config = dict(
    dataset='aerial photos of the United States (SatlasPretrain)',
    horizontal_flip=True,
    translate=0.06,
    inner_norm=False,
    moe='top_k',
    shared_expert=True,
    widths=[80],
    batch_size=64,
    warmup_steps=250,
)
Rows from expert 13 of block 5, named by matrix and row number. Rows with one number belong to one neuron. Each number is 50 + 12 x the weight over its row's rms, rounded and kept within 0 to 99. All counts start at 0. After the name is the row's rms in percent of the matrix's.
# up: expert up (model.blocks.5.mlp.up, 64x160x80), inputs 0-79
# down: expert down (model.blocks.5.mlp.down, 64x80x160, transposed), outputs 0-79
up.39 098:31 44 60 54 45 61 59 47 61 55 41 41 55 61 61 56 66 49 49 75 36 57 60 74 69 55 19 48 42 74 57 24 54 35 57 65 57 55 53 59 53 51 56 54 33 51 51 54 44 57 46 63 34 50 45 59 45 53 45 54 44 81 67 54 56 65 44 80 40 47 55 52 44 42 25 37 64 38 55 55
down.39 096:48 51 67 70 26 51 53 50 65 35 52 40 51 46 55 47 59 48 57 42 36 59 34 43 48 45 56 28 30 44 34 28 71 51 54 54 53 62 63 65 39 54 46 43 67 51 24 71 54 41 36 40 52 64 60 46 56 42 54 43 61 61 62 71 54 43 43 47 72 54 36 62 19 54 33 70 52 49 58 41
up.40 075:40 53 73 51 39 60 60 22 44 48 72 34 59 44 54 41 45 31 39 47 31 57 65 55 44 57 20 56 34 70 39 38 59 46 35 58 71 62 58 53 57 51 40 42 56 54 39 53 61 42 52 48 44 41 38 69 44 31 39 62 61 72 62 58 44 54 46 49 43 53 63 56 30 26 39 41 69 54 58 56
down.40 076:70 36 48 76 34 45 43 43 65 41 52 20 47 53 52 58 37 58 38 50 51 59 56 35 57 46 44 31 58 47 44 40 76 55 40 53 46 66 64 49 31 65 37 35 81 52 30 49 40 29 27 45 43 48 60 60 46 61 50 48 40 60 50 53 37 51 54 47 38 75 55 51 39 46 59 55 53 58 45 26
up.41 083:51 64 54 35 59 34 48 23 40 34 57 31 42 42 42 50 57 31 49 39 69 52 59 55 52 57 38 36 63 60 41 39 44 39 37 38 72 67 38 59 51 28 65 61 39 18 58 48 51 47 45 60 68 36 65 49 40 34 54 54 57 55 61 50 53 46 50 80 59 67 46 54 36 51 47 44 62 51 66 65
down.41 088:61 68 43 52 52 42 43 49 67 56 63 30 51 45 34 71 42 67 42 39 34 46 60 44 59 65 58 37 64 44 48 59 54 68 42 34 50 38 41 44 34 57 53 38 59 51 62 49 49 64 41 37 50 57 67 58 25 16 29 61 67 73 43 45 46 44 50 59 47 81 37 58 54 64 57 40 48 45 45 45
up.42 138:40 77 44 46 63 62 33 39 27 52 57 43 55 53 30 37 62 51 51 44 47 43 42 52 42 58 69 37 54 46 31 39 45 48 18 53 47 50 37 55 42 35 56 62 41 46 65 34 39 46 47 42 55 49 59 50 33 61 66 42 77 38 46 43 69 25 66 40 39 75 43 50 54 54 67 59 47 50 35 60
down.42 160:60 56 46 32 66 37 25 37 52 40 58 49 44 52 41 69 41 55 33 41 43 29 57 67 68 61 52 53 64 68 38 55 32 56 29 33 55 59 28 46 30 74 55 54 50 56 73 35 35 58 48 52 59 52 44 51 41 37 45 60 68 38 36 44 47 51 45 60 39 65 52 47 66 70 57 34 47 45 61 61
up.43 078:39 39 70 48 35 48 40 52 55 67 53 50 35 43 39 46 69 41 58 53 43 33 55 42 22 51 65 58 43 40 65 67 67 44 38 69 32 64 44 32 64 42 37 47 42 46 46 29 79 38 34 36 55 65 46 50 58 58 47 61 57 68 50 53 43 34 68 41 58 56 43 43 56 45 36 41 28 68 58 48
down.43 080:44 29 35 50 72 66 50 41 45 47 55 47 54 76 45 26 31 19 48 59 44 54 59 51 49 59 38 42 59 81 58 63 34 48 41 39 28 64 57 47 56 52 59 55 60 57 45 47 69 63 55 50 79 37 54 36 65 59 61 49 44 42 37 47 45 51 38 55 35 44 34 37 48 63 37 58 48 51 50 36
up.44 103:40 47 62 55 25 35 31 70 61 49 42 40 40 40 48 50 43 36 46 29 79 43 46 44 45 60 68 55 49 42 55 59 41 49 76 56 48 50 65 51 35 58 46 51 70 53 38 43 52 53 41 34 46 41 40 57 82 58 43 39 40 42 49 29 43 66 40 41 61 35 67 51 38 38 61 43 36 57 39 26
down.44 090:51 48 37 49 37 55 69 55 48 49 55 57 45 16 55 39 39 53 53 59 60 48 52 48 24 45 50 67 71 39 55 63 46 30 73 35 44 30 48 48 67 25 43 45 54 41 53 56 69 55 36 28 62 58 68 57 44 57 54 60 38 53 38 43 38 59 47 50 45 47 47 62 40 31 64 49 37 79 48 35
up.45 101:55 48 58 37 37 31 56 41 76 63 40 61 23 45 53 56 57 58 60 42 65 30 33 43 52 62 64 65 51 29 60 59 35 48 49 63 31 32 59 63 55 64 47 48 53 37 52 50 64 52 49 45 53 39 26 54 61 55 40 57 61 43 62 44 23 74 46 44 41 23 65 58 50 38 53 35 54 55 55 39
down.45 093:46 63 44 38 31 50 60 45 39 59 41 69 08 40 50 44 18 64 64 67 52 52 55 44 33 41 60 49 64 43 50 54 32 34 50 47 55 38 63 37 41 39 41 45 62 44 70 28 67 64 50 46 49 36 61 55 70 54 47 51 60 36 40 43 61 59 45 39 61 51 51 57 54 44 66 43 36 63 49 42
up.46 096:51 45 37 36 59 52 65 56 54 48 47 57 64 41 69 34 43 55 48 68 39 72 43 51 65 73 36 30 45 60 31 14 39 44 45 37 55 38 43 40 61 40 82 52 70 52 63 61 35 59 53 57 48 51 72 64 54 52 63 38 53 42 43 51 71 56 33 57 57 62 51 59 54 59 56 64 59 44 43 52
down.46 090:53 43 58 71 50 25 42 67 50 60 47 38 67 53 50 46 84 45 52 37 29 43 48 50 45 48 42 64 26 31 44 40 57 61 60 58 50 59 35 58 41 54 34 40 45 52 61 82 20 49 38 54 42 46 30 51 55 38 56 46 49 51 72 66 45 51 66 54 54 51 36 64 36 36 43 49 62 44 54 59
up.47 121:26 50 32 58 50 41 61 50 73 50 40 27 59 63 43 55 31 61 51 34 44 51 52 39 51 41 48 50 62 51 40 50 36 51 42 40 39 30 56 35 67 54 60 38 65 70 52 50 43 48 48 53 60 65 74 45 59 56 61 47 45 36 21 59 28 65 54 48 34 22 45 46 56 46 70 46 30 38 53 39
down.47 111:26 45 64 60 33 30 55 59 59 54 52 64 46 50 60 63 65 41 64 67 33 59 48 33 44 47 54 80 43 26 44 57 55 39 48 43 47 38 49 48 64 44 40 65 26 50 44 60 45 63 37 54 53 57 22 62 59 74 59 41 36 36 62 72 49 58 41 45 35 39 47 43 42 32 55 50 52 58 54 35
up.48 063:25 44 45 56 52 52 53 28 67 40 52 39 42 61 66 56 35 47 66 49 55 49 33 53 59 54 31 52 53 57 46 68 30 47 48 52 32 46 52 39 61 46 58 41 55 51 26 50 47 61 54 21 38 28 57 20 51 41 30 46 64 45 56 50 49 56 62 30 70 52 33 59 47 69 72 49 53 51 35 48
down.48 058:53 75 38 31 53 41 43 49 43 46 43 70 53 44 60 61 44 51 40 61 48 36 47 64 47 45 54 64 77 57 72 47 40 63 62 54 65 43 70 76 63 75 68 46 33 56 68 50 46 41 53 45 55 32 26 47 64 57 54 48 43 43 44 45 57 36 45 42 63 57 43 41 42 43 72 71 38 67 60 53
up.49 089:44 48 63 47 44 46 36 48 39 41 54 45 33 55 71 51 56 35 46 50 48 50 51 53 53 57 29 32 49 65 54 40 68 41 47 51 72 56 76 68 42 45 55 47 53 34 59 51 45 61 53 59 26 66 56 47 57 57 53 50 24 81 65 64 64 50 44 68 34 65 40 56 36 35 29 52 36 41 66 68
down.49 081:62 47 66 82 40 52 51 38 66 42 47 33 58 62 58 58 60 48 38 37 39 48 51 38 51 56 44 42 50 44 30 28 69 47 44 57 51 66 61 65 34 44 32 29 65 50 46 56 44 40 40 36 37 47 62 52 42 45 53 56 43 90 57 54 48 48 46 63 60 72 55 29 38 66 41 61 64 44 58 45
up.50 085:53 54 59 50 41 37 53 42 45 31 59 45 37 48 56 47 34 41 74 84 45 55 49 62 65 48 42 38 72 68 40 54 43 38 64 44 79 38 46 54 54 35 49 48 46 46 51 74 46 48 57 49 29 46 60 41 37 61 55 40 54 60 29 52 51 67 56 52 58 35 70 75 63 34 44 47 48 35 58 31
down.50 080:39 48 67 88 32 52 53 64 68 49 21 43 47 45 78 45 57 71 49 38 40 50 47 52 41 30 43 51 33 30 38 51 60 50 49 53 56 54 68 68 34 54 62 44 41 33 27 41 53 49 50 51 59 67 45 70 41 61 61 48 54 67 57 56 46 57 54 48 53 56 51 59 37 42 50 58 69 45 48 64
up.51 085:72 56 33 54 50 37 72 36 55 49 54 41 53 39 52 56 41 67 51 62 52 62 58 56 69 48 32 41 44 71 64 29 55 66 49 37 69 53 54 64 57 45 52 49 40 43 56 55 57 54 37 79 40 63 57 42 42 58 61 37 42 61 39 51 59 35 55 79 58 50 59 58 41 45 23 61 69 29 64 50
down.51 077:62 47 58 72 51 62 36 70 62 51 59 49 82 53 64 46 70 55 45 51 47 44 40 38 56 48 34 50 32 52 42 36 56 55 42 75 46 58 56 57 45 52 34 68 32 48 37 64 33 47 37 41 27 56 32 44 46 45 60 51 31 67 62 57 64 42 42 35 52 33 48 68 45 47 30 61 69 44 59 37
up.52 090:26 42 30 42 44 41 60 45 63 46 50 44 53 55 47 61 63 50 39 43 40 67 67 35 32 49 47 40 53 63 48 41 55 50 37 20 52 34 36 44 51 63 56 37 45 69 65 70 50 45 56 59 37 77 66 44 42 54 48 33 25 28 31 50 66 47 41 58 48 39 48 54 47 67 69 61 42 37 59 56
down.52 095:38 51 61 67 36 32 39 54 70 35 52 61 63 52 47 66 60 47 48 41 40 66 52 35 43 63 41 60 21 49 47 48 65 52 54 70 43 44 40 46 75 42 39 72 32 52 49 70 36 59 41 48 53 39 22 42 66 65 49 45 39 50 57 52 51 56 29 59 46 25 48 52 57 34 45 58 68 50 44 35
up.53 193:57 53 63 59 28 44 38 60 57 48 47 37 40 53 34 50 68 58 49 21 63 32 48 47 27 57 68 69 49 48 46 67 45 49 51 65 32 59 42 34 35 59 40 51 46 29 42 33 59 53 60 36 65 32 31 46 59 50 45 54 58 32 41 36 34 37 42 39 55 62 55 48 40 69 58 53 42 66 40 27
down.53 199:53 55 27 16 67 44 37 37 45 41 72 56 50 56 30 60 44 56 56 54 45 37 59 62 49 51 53 60 62 75 60 59 35 50 41 41 49 44 26 36 59 43 42 51 61 57 84 37 60 62 63 46 67 43 64 46 50 47 39 48 69 40 32 34 60 61 46 56 44 53 34 52 64 49 58 38 33 58 40 52
up.54 076:38 37 52 69 42 62 35 31 35 65 49 57 52 52 42 48 44 22 47 24 48 59 35 54 74 47 40 59 53 57 56 22 55 37 55 51 70 55 46 63 57 44 43 49 45 40 54 52 61 46 41 46 25 58 19 60 48 55 32 46 49 53 52 33 47 52 46 63 46 63 57 72 33 53 44 56 48 32 71 60
down.54 077:59 51 50 74 44 66 42 47 54 49 51 29 39 40 60 61 45 74 33 37 54 39 55 47 49 42 63 43 45 49 21 56 59 63 33 48 45 36 51 45 50 38 42 22 70 42 24 42 51 43 49 43 43 62 61 36 39 53 64 61 43 76 62 48 43 48 52 56 68 56 52 36 29 42 51 58 79 34 50 50
up.55 133:44 64 57 51 44 60 40 48 60 40 54 46 57 53 23 53 62 56 51 25 56 30 38 50 30 62 78 61 59 38 37 57 41 37 22 53 27 35 47 40 36 44 43 53 59 31 53 39 58 43 53 33 65 29 50 44 54 50 62 41 58 36 49 54 57 28 42 42 61 69 40 48 50 57 62 48 38 65 36 32
down.55 154:50 53 36 16 61 43 35 45 49 50 61 53 47 50 32 64 39 51 56 62 42 31 54 65 61 50 48 53 62 72 62 53 28 63 41 41 53 52 38 30 55 56 49 56 50 65 84 34 54 67 53 55 63 51 56 48 45 44 39 64 75 35 22 43 47 52 42 55 43 57 43 51 64 42 61 30 40 58 57 62
up.56 160:50 65 53 58 48 62 32 52 40 42 58 60 49 59 31 66 80 54 59 42 56 37 39 58 25 55 70 63 56 36 33 52 43 58 29 69 32 52 44 49 36 61 44 50 35 35 49 52 46 39 67 42 60 38 49 47 34 49 50 48 76 27 46 49 49 36 52 36 61 71 41 38 50 63 63 67 59 53 34 49
down.56 170:53 58 39 23 65 41 33 39 42 39 61 50 41 56 31 65 36 51 46 46 38 35 53 70 59 50 46 63 66 71 41 52 36 51 37 35 52 43 16 33 48 59 45 54 45 59 78 29 50 63 55 64 63 49 44 42 35 46 37 54 74 44 34 51 56 51 46 52 42 52 44 56 70 62 67 39 41 58 48 50
up.57 076:73 43 72 67 43 56 58 48 53 65 36 48 47 46 57 57 41 49 57 59 70 54 49 56 54 60 35 44 29 50 48 34 56 56 24 60 71 66 42 44 64 64 58 54 32 70 61 56 45 53 51 51 51 69 65 60 47 50 79 30 62 68 25 58 54 40 49 41 64 33 54 43 39 59 62 60 35 53 42 39
down.57 065:24 69 61 63 40 39 57 67 52 52 38 43 53 50 48 57 60 34 62 34 66 62 39 47 55 59 66 49 62 35 38 31 58 56 39 57 49 54 46 53 47 46 50 61 66 57 32 59 56 66 56 62 62 43 37 64 57 70 57 33 59 65 67 37 55 55 45 62 51 47 69 57 52 14 39 74 49 54 67 37
up.58 072:46 26 47 67 44 60 49 37 50 36 46 37 45 48 56 60 46 20 28 47 37 70 42 45 76 38 44 61 45 70 25 37 41 43 51 53 62 58 63 43 62 24 57 46 52 44 62 44 54 47 50 59 44 76 53 53 23 56 41 35 40 55 58 77 59 41 52 42 49 64 43 44 53 46 52 59 56 43 42 67
down.58 080:55 54 62 70 34 46 35 47 64 48 48 23 56 54 40 65 55 71 37 41 39 24 51 48 58 63 57 51 58 44 49 43 60 63 62 41 57 57 61 52 40 68 47 46 49 60 46 36 31 45 48 59 65 42 59 55 34 43 63 60 58 42 45 45 08 43 45 73 42 54 33 44 42 64 64 50 67 48 49 72
up.59 102:46 49 55 33 58 67 28 40 52 53 49 40 52 43 10 55 60 51 61 39 59 46 36 32 37 57 67 55 55 43 41 70 37 60 36 48 50 50 42 46 67 60 43 55 41 44 36 42 55 50 47 35 59 62 46 31 41 35 52 43 59 30 32 31 53 37 68 40 61 67 46 35 63 84 57 53 47 47 46 50
down.59 101:44 41 41 23 79 49 29 37 39 41 58 61 65 56 44 50 44 59 41 53 54 47 51 51 54 56 53 61 47 77 56 58 30 69 37 48 58 54 37 49 65 39 53 56 36 57 79 59 49 64 56 56 58 47 36 39 55 61 54 49 70 22 41 34 36 63 35 49 50 45 41 40 72 43 72 46 47 37 45 55
up.60 102:41 59 44 46 52 57 52 48 22 54 69 48 57 60 66 44 56 35 51 56 28 72 52 64 62 43 28 32 38 66 57 25 51 45 38 49 61 48 60 59 64 56 50 54 51 48 41 55 28 52 55 57 47 64 55 65 47 51 56 67 43 72 40 63 55 38 46 71 44 56 64 51 38 61 20 43 64 33 55 73
down.60 107:56 35 59 56 43 53 30 58 52 59 47 13 62 49 50 62 65 63 31 44 41 34 58 48 73 60 52 33 54 47 46 27 67 54 38 42 56 57 64 61 35 57 59 29 65 50 26 53 27 38 46 50 37 55 55 50 42 44 59 63 59 60 66 73 49 37 46 66 60 49 54 34 44 51 46 51 58 31 59 43
up.61 078:37 63 54 57 48 53 71 49 50 45 53 55 49 51 62 45 40 53 37 52 42 64 55 47 48 36 28 43 48 61 41 29 34 46 30 39 86 52 47 68 30 42 53 60 40 50 65 62 48 62 65 59 33 74 58 46 42 73 58 64 31 55 29 50 47 45 43 60 37 29 47 61 32 55 51 36 47 61 63 35
down.61 073:36 58 70 55 35 37 61 63 67 51 63 69 45 52 48 47 56 43 53 38 42 51 42 43 40 37 37 53 33 24 36 48 60 33 58 69 25 50 46 50 65 25 43 58 44 50 44 72 50 42 62 60 42 45 31 67 40 49 49 56 67 59 52 64 52 56 48 61 43 49 57 60 21 54 53 67 78 45 63 50
up.62 097:51 42 43 70 46 58 66 42 53 67 41 31 58 57 68 46 63 36 70 62 40 67 65 64 64 43 16 37 43 61 39 35 64 47 49 53 52 54 62 58 49 43 52 55 52 50 42 61 41 56 48 62 32 52 39 60 58 44 63 65 62 86 58 64 74 38 39 54 40 45 57 59 40 37 37 40 53 36 53 41
down.62 088:43 40 66 77 45 46 65 58 52 47 46 45 45 51 44 60 55 49 43 47 42 77 60 30 58 45 52 45 47 40 36 42 54 37 42 58 49 62 68 59 43 66 62 53 53 49 28 74 41 23 32 60 33 58 63 49 30 38 56 48 50 68 56 72 56 31 42 47 57 49 54 52 28 56 31 73 66 41 44 54
up.63 091:62 45 60 44 47 48 33 59 33 54 46 51 60 50 26 71 81 76 34 25 50 51 61 42 57 56 73 65 62 53 68 72 51 38 52 54 53 47 42 54 55 55 47 60 54 48 42 45 58 44 49 66 54 44 45 34 48 34 51 61 61 46 41 59 57 48 43 54 54 96 60 48 47 66 61 48 45 62 41 47
down.63 099:43 43 44 18 55 49 33 32 30 45 52 57 71 57 35 48 51 61 56 44 41 40 62 57 49 58 49 45 51 67 60 40 29 78 43 46 36 50 11 36 67 56 47 50 52 49 71 48 56 58 35 60 56 35 48 40 37 44 41 43 59 50 54 43 61 61 36 53 63 58 31 41 77 56 44 52 45 38 50 57
up.64 094:53 40 60 39 38 71 54 31 57 38 44 44 27 32 51 44 70 37 50 36 50 42 41 38 47 49 80 58 49 66 57 75 42 59 67 48 38 75 27 44 45 49 60 56 39 39 34 41 47 47 53 48 56 74 58 44 44 31 63 66 57 65 49 46 54 51 52 54 62 78 44 35 33 60 61 44 48 46 58 50
down.64 084:46 32 59 43 53 72 24 49 41 31 67 42 62 62 46 41 53 39 40 54 56 66 36 36 63 52 49 35 60 54 57 56 39 51 32 36 56 55 44 61 56 57 65 39 72 77 54 38 44 49 46 59 57 50 70 36 49 74 46 69 67 46 31 33 50 63 40 60 59 72 56 34 55 44 57 60 53 41 53 64
up.65 178:48 55 63 63 25 43 38 60 69 54 50 56 41 60 29 57 65 47 46 30 64 34 40 37 35 59 66 66 53 36 61 66 45 58 60 54 29 49 42 34 34 59 34 51 58 50 38 43 54 64 56 31 65 38 52 52 55 66 43 38 58 23 45 43 47 37 42 35 63 52 43 44 59 62 72 51 35 62 45 30
down.65 176:35 40 26 20 70 40 37 55 44 54 69 57 45 41 35 45 48 43 58 60 53 55 54 53 35 57 56 68 53 65 52 57 33 48 51 44 44 35 30 44 67 40 35 69 55 52 73 50 59 66 54 50 69 45 53 37 63 62 39 39 47 34 30 35 63 59 43 52 36 32 42 56 69 38 69 51 41 60 41 49
up.66 093:60 42 44 28 60 43 66 63 49 53 63 47 63 62 78 44 32 30 42 50 40 63 66 64 54 66 48 43 41 58 29 36 50 43 58 35 64 49 72 55 49 49 47 55 44 37 59 30 53 50 30 78 29 53 59 61 41 38 44 48 48 84 46 46 53 55 49 71 35 59 63 46 48 37 49 41 42 40 44 48
down.66 086:48 56 53 70 28 50 55 49 65 65 48 40 49 53 51 67 54 61 53 40 35 42 38 41 63 41 57 32 36 38 55 52 58 49 46 48 51 50 80 67 13 58 56 42 67 49 36 61 23 43 50 42 45 53 70 59 33 52 46 57 59 66 61 62 43 34 65 54 64 68 58 46 41 61 40 29 51 45 64 57
up.67 093:46 45 37 42 49 54 57 47 46 46 62 51 35 58 78 53 48 43 39 50 38 71 38 72 60 57 32 36 54 70 48 46 56 51 50 38 50 59 56 72 33 44 44 45 58 50 53 42 38 42 54 76 37 54 58 66 44 57 40 66 24 77 55 64 48 51 28 61 60 51 58 55 31 41 27 49 69 33 57 63
down.67 092:81 48 54 66 37 64 48 37 59 55 27 21 57 51 44 73 47 61 42 50 39 44 56 52 58 37 59 43 50 33 53 33 55 63 53 44 64 73 68 56 35 65 49 37 53 51 35 58 32 33 43 47 35 39 59 56 35 31 61 59 40 67 65 50 41 33 56 63 59 63 47 44 42 64 35 61 57 54 47 52
up.68 087:41 44 50 46 58 30 54 45 48 30 48 48 50 56 62 60 48 42 42 47 42 37 46 67 56 26 54 66 61 49 59 54 63 45 76 48 28 59 65 58 54 48 44 62 28 65 43 52 71 40 58 49 56 47 30 56 67 43 50 56 47 59 48 49 33 80 47 61 36 24 68 43 34 25 43 36 52 62 59 64
down.68 092:58 58 44 55 28 58 70 32 73 40 55 49 28 42 56 45 23 62 73 68 37 47 46 45 51 44 50 57 52 26 35 56 68 43 51 55 46 57 69 56 49 57 61 37 82 33 41 52 59 58 35 38 63 49 79 68 61 49 50 39 46 45 46 59 38 49 43 43 57 52 51 59 37 56 49 58 34 61 42 51
up.69 086:42 44 59 49 84 44 50 61 21 40 18 37 29 46 57 36 28 33 26 43 50 44 41 60 57 36 34 48 56 59 30 33 47 57 50 40 54 40 44 53 71 44 61 59 52 58 74 66 50 48 47 47 42 45 35 43 33 48 69 34 54 53 48 49 49 56 39 45 35 44 52 58 48 51 50 60 55 57 41 62
down.69 095:70 70 48 49 49 32 55 59 50 52 43 46 31 49 49 55 45 63 40 35 38 50 56 63 54 47 46 62 58 58 31 62 60 60 43 48 58 44 58 38 25 64 48 40 49 56 62 31 10 52 45 45 41 54 50 71 45 40 55 53 68 44 50 51 17 36 55 46 48 62 58 74 50 70 56 33 36 42 64 59
up.70 076:62 63 38 47 54 51 60 50 28 63 33 64 57 46 70 57 25 56 63 67 55 63 46 48 42 49 25 51 57 53 39 47 51 40 51 44 63 33 42 43 47 51 39 44 69 61 57 66 35 55 53 52 29 57 62 47 63 64 64 24 53 58 34 71 67 38 38 45 46 40 52 49 40 44 45 89 60 47 44 52
down.70 070:65 53 68 60 33 40 60 64 62 44 53 52 50 53 76 49 51 45 42 52 49 78 40 51 46 37 59 55 39 54 60 36 61 72 47 47 52 71 57 47 65 52 31 56 20 52 30 72 45 38 48 26 40 42 38 56 60 44 71 49 42 67 60 42 47 37 44 46 50 35 47 42 48 60 33 75 48 55 62 38
up.71 074:58 51 47 61 49 31 69 62 58 59 55 45 54 39 58 39 44 34 50 58 30 54 38 64 54 37 42 37 42 38 46 09 43 49 45 29 42 50 52 70 45 56 48 37 46 60 56 60 43 49 27 38 23 64 53 66 51 50 62 45 50 38 67 52 61 50 35 41 45 53 66 30 38 35 63 62 70 49 33 57
down.71 070:42 39 51 81 31 43 48 62 51 65 37 29 52 43 58 59 65 69 32 29 47 51 54 42 52 48 44 48 41 45 48 40 81 36 35 58 53 54 55 72 42 40 42 34 49 36 36 42 29 53 35 41 56 49 50 73 36 45 65 54 53 52 58 63 36 51 42 30 73 43 44 60 50 58 42 55 61 43 68 36
up.72 090:47 58 39 54 25 61 40 36 60 59 41 62 49 47 19 68 36 67 62 51 60 37 40 38 47 75 48 50 42 60 60 39 47 37 48 48 27 56 31 33 51 51 66 43 44 60 56 60 41 47 45 29 70 66 36 38 53 64 64 63 45 47 46 39 64 47 41 31 55 50 61 53 55 82 60 55 40 53 51 47
down.72 085:41 25 39 38 78 40 53 39 53 39 55 57 70 55 51 26 72 54 50 68 58 60 53 38 44 35 43 72 51 66 65 46 46 52 57 52 46 64 35 39 80 38 47 46 39 62 57 65 60 53 49 52 56 30 37 26 67 57 53 52 50 34 69 55 65 53 33 55 44 45 43 54 75 49 52 46 50 45 55 42
up.73 108:59 52 30 54 43 43 65 44 46 47 47 44 60 57 61 45 41 58 57 63 45 74 72 38 58 40 43 37 50 66 32 23 72 40 51 46 58 33 48 65 55 60 72 48 62 54 56 62 30 55 52 71 41 55 65 54 48 52 71 45 49 79 51 65 77 35 48 67 56 37 39 52 58 62 41 55 53 41 54 51
down.73 103:40 59 56 65 57 28 51 67 55 50 40 42 58 58 55 56 71 43 49 49 44 59 52 27 60 54 35 51 21 39 45 31 51 59 51 50 52 45 65 32 68 60 51 66 33 52 38 76 40 49 39 67 40 40 29 52 53 63 56 46 36 56 59 53 47 41 34 59 41 24 55 47 41 37 48 60 65 24 63 35
up.74 096:44 45 48 47 63 59 45 38 48 52 66 46 42 51 65 43 49 43 45 83 29 68 52 61 67 61 55 40 47 64 43 37 66 48 54 48 65 46 54 47 53 60 51 52 42 57 45 51 45 46 61 58 32 67 49 62 46 27 52 55 48 92 57 72 52 70 41 60 47 38 69 46 35 41 33 36 74 37 54 61
down.74 101:59 48 69 75 33 67 57 63 55 55 39 36 45 51 58 57 70 54 40 55 51 58 56 44 46 42 53 47 35 33 46 40 73 44 40 51 68 52 70 66 53 60 45 31 54 50 15 73 30 50 43 46 35 63 54 57 45 61 50 53 55 69 59 65 39 48 45 53 75 58 57 53 34 65 35 53 69 45 52 42
up.75 096:34 44 45 30 43 58 50 57 44 60 48 46 44 65 57 38 39 35 47 46 31 67 61 58 60 60 35 45 54 54 48 41 43 44 56 40 79 59 68 56 50 37 36 44 37 50 62 65 41 48 64 73 29 50 34 54 58 39 49 58 56 82 69 57 61 51 45 65 37 49 66 58 40 36 28 38 68 46 72 56
down.75 093:48 49 72 63 36 43 47 44 65 62 34 28 60 60 76 64 58 50 44 48 39 46 30 43 60 49 58 37 43 48 38 40 65 32 47 56 49 48 81 68 31 53 57 36 60 45 38 58 49 24 38 35 47 49 58 56 46 42 55 53 48 74 62 68 47 29 55 59 57 60 50 57 33 42 43 50 69 32 46 42
up.76 102:44 39 53 60 44 24 46 55 43 55 44 49 30 41 60 53 39 40 68 43 66 38 53 49 54 36 59 62 43 31 49 65 49 49 63 61 36 44 63 52 59 31 37 60 46 53 44 48 57 61 51 42 40 50 40 61 79 54 44 40 21 41 53 28 43 75 61 43 60 28 66 49 44 31 63 28 38 69 61 46
down.76 099:54 44 47 61 43 58 68 52 43 53 45 43 18 41 63 36 22 43 56 53 62 51 56 42 45 60 44 57 70 29 66 77 57 16 45 46 44 33 67 52 56 54 54 55 46 44 55 53 68 51 48 34 67 48 79 58 68 41 43 49 42 59 44 39 32 54 48 38 31 59 51 55 47 34 44 56 43 59 40 42
up.77 083:52 60 27 55 53 70 49 52 35 49 52 45 52 58 59 43 59 47 56 62 54 78 64 66 54 56 35 29 60 71 60 17 46 32 48 52 75 51 45 62 45 57 66 47 65 37 53 70 32 59 32 67 38 54 47 61 59 50 61 51 42 75 53 72 51 50 43 42 50 62 40 55 40 44 47 46 50 34 65 44
down.77 086:59 45 65 68 33 49 32 58 68 44 45 39 59 73 39 64 64 69 25 41 42 60 38 34 60 47 55 26 33 49 39 29 77 48 45 56 61 65 57 57 51 44 48 22 55 57 27 65 54 49 42 41 37 49 41 56 49 48 51 41 47 65 52 74 47 50 47 57 61 50 54 36 43 46 46 65 69 46 55 60
up.78 090:18 45 51 59 36 68 65 58 49 43 34 41 47 57 36 52 56 40 46 40 33 60 62 35 61 38 36 46 57 78 50 40 60 62 47 46 73 45 38 41 59 62 71 34 52 64 62 71 35 65 61 60 56 66 59 55 67 55 64 44 21 49 42 57 59 36 63 49 55 52 32 47 63 56 48 49 45 40 57 46
down.78 101:45 52 59 73 56 26 42 56 64 48 50 60 62 53 59 63 77 34 42 42 49 70 53 43 50 74 57 58 21 40 38 40 56 47 68 52 47 47 36 50 63 40 41 61 42 52 52 62 42 50 43 49 61 48 23 57 50 59 69 29 44 50 43 61 55 54 45 49 32 34 56 45 52 34 60 74 70 38 59 33
up.79 090:54 39 50 39 59 46 59 26 54 44 59 58 61 51 73 32 38 41 57 74 55 68 46 54 66 65 47 53 45 52 44 48 68 29 60 36 62 51 67 64 47 46 56 67 41 69 66 62 50 47 42 66 40 45 40 65 42 53 42 54 47 67 61 56 45 71 40 53 36 28 46 37 51 37 26 43 73 35 63 55
down.79 085:63 49 66 77 31 47 69 56 63 67 43 42 46 53 65 43 39 69 50 59 43 62 45 49 34 41 48 45 36 29 42 54 61 34 63 59 59 46 75 63 37 64 40 41 70 70 22 57 50 47 52 32 51 70 60 52 53 40 46 66 54 53 39 51 44 44 59 65 53 45 62 54 22 65 40 54 52 48 63 56
up.80 120:34 37 33 43 50 70 39 42 46 41 46 43 71 43 21 73 56 59 58 38 33 51 30 29 46 58 58 48 54 54 36 59 44 68 37 47 46 36 43 41 59 43 53 53 66 42 54 64 47 52 48 43 61 60 72 40 52 61 67 51 51 38 30 40 56 34 65 36 66 53 56 40 74 65 65 60 50 56 31 48
down.80 122:37 41 51 36 79 44 34 49 37 35 49 59 64 60 50 57 50 49 38 50 55 46 54 75 48 71 52 67 48 76 50 46 46 64 43 45 58 47 37 39 57 60 49 69 27 55 75 37 43 68 39 54 53 50 20 37 50 47 52 50 54 30 40 50 41 66 38 29 25 44 57 40 59 42 60 48 50 35 49 48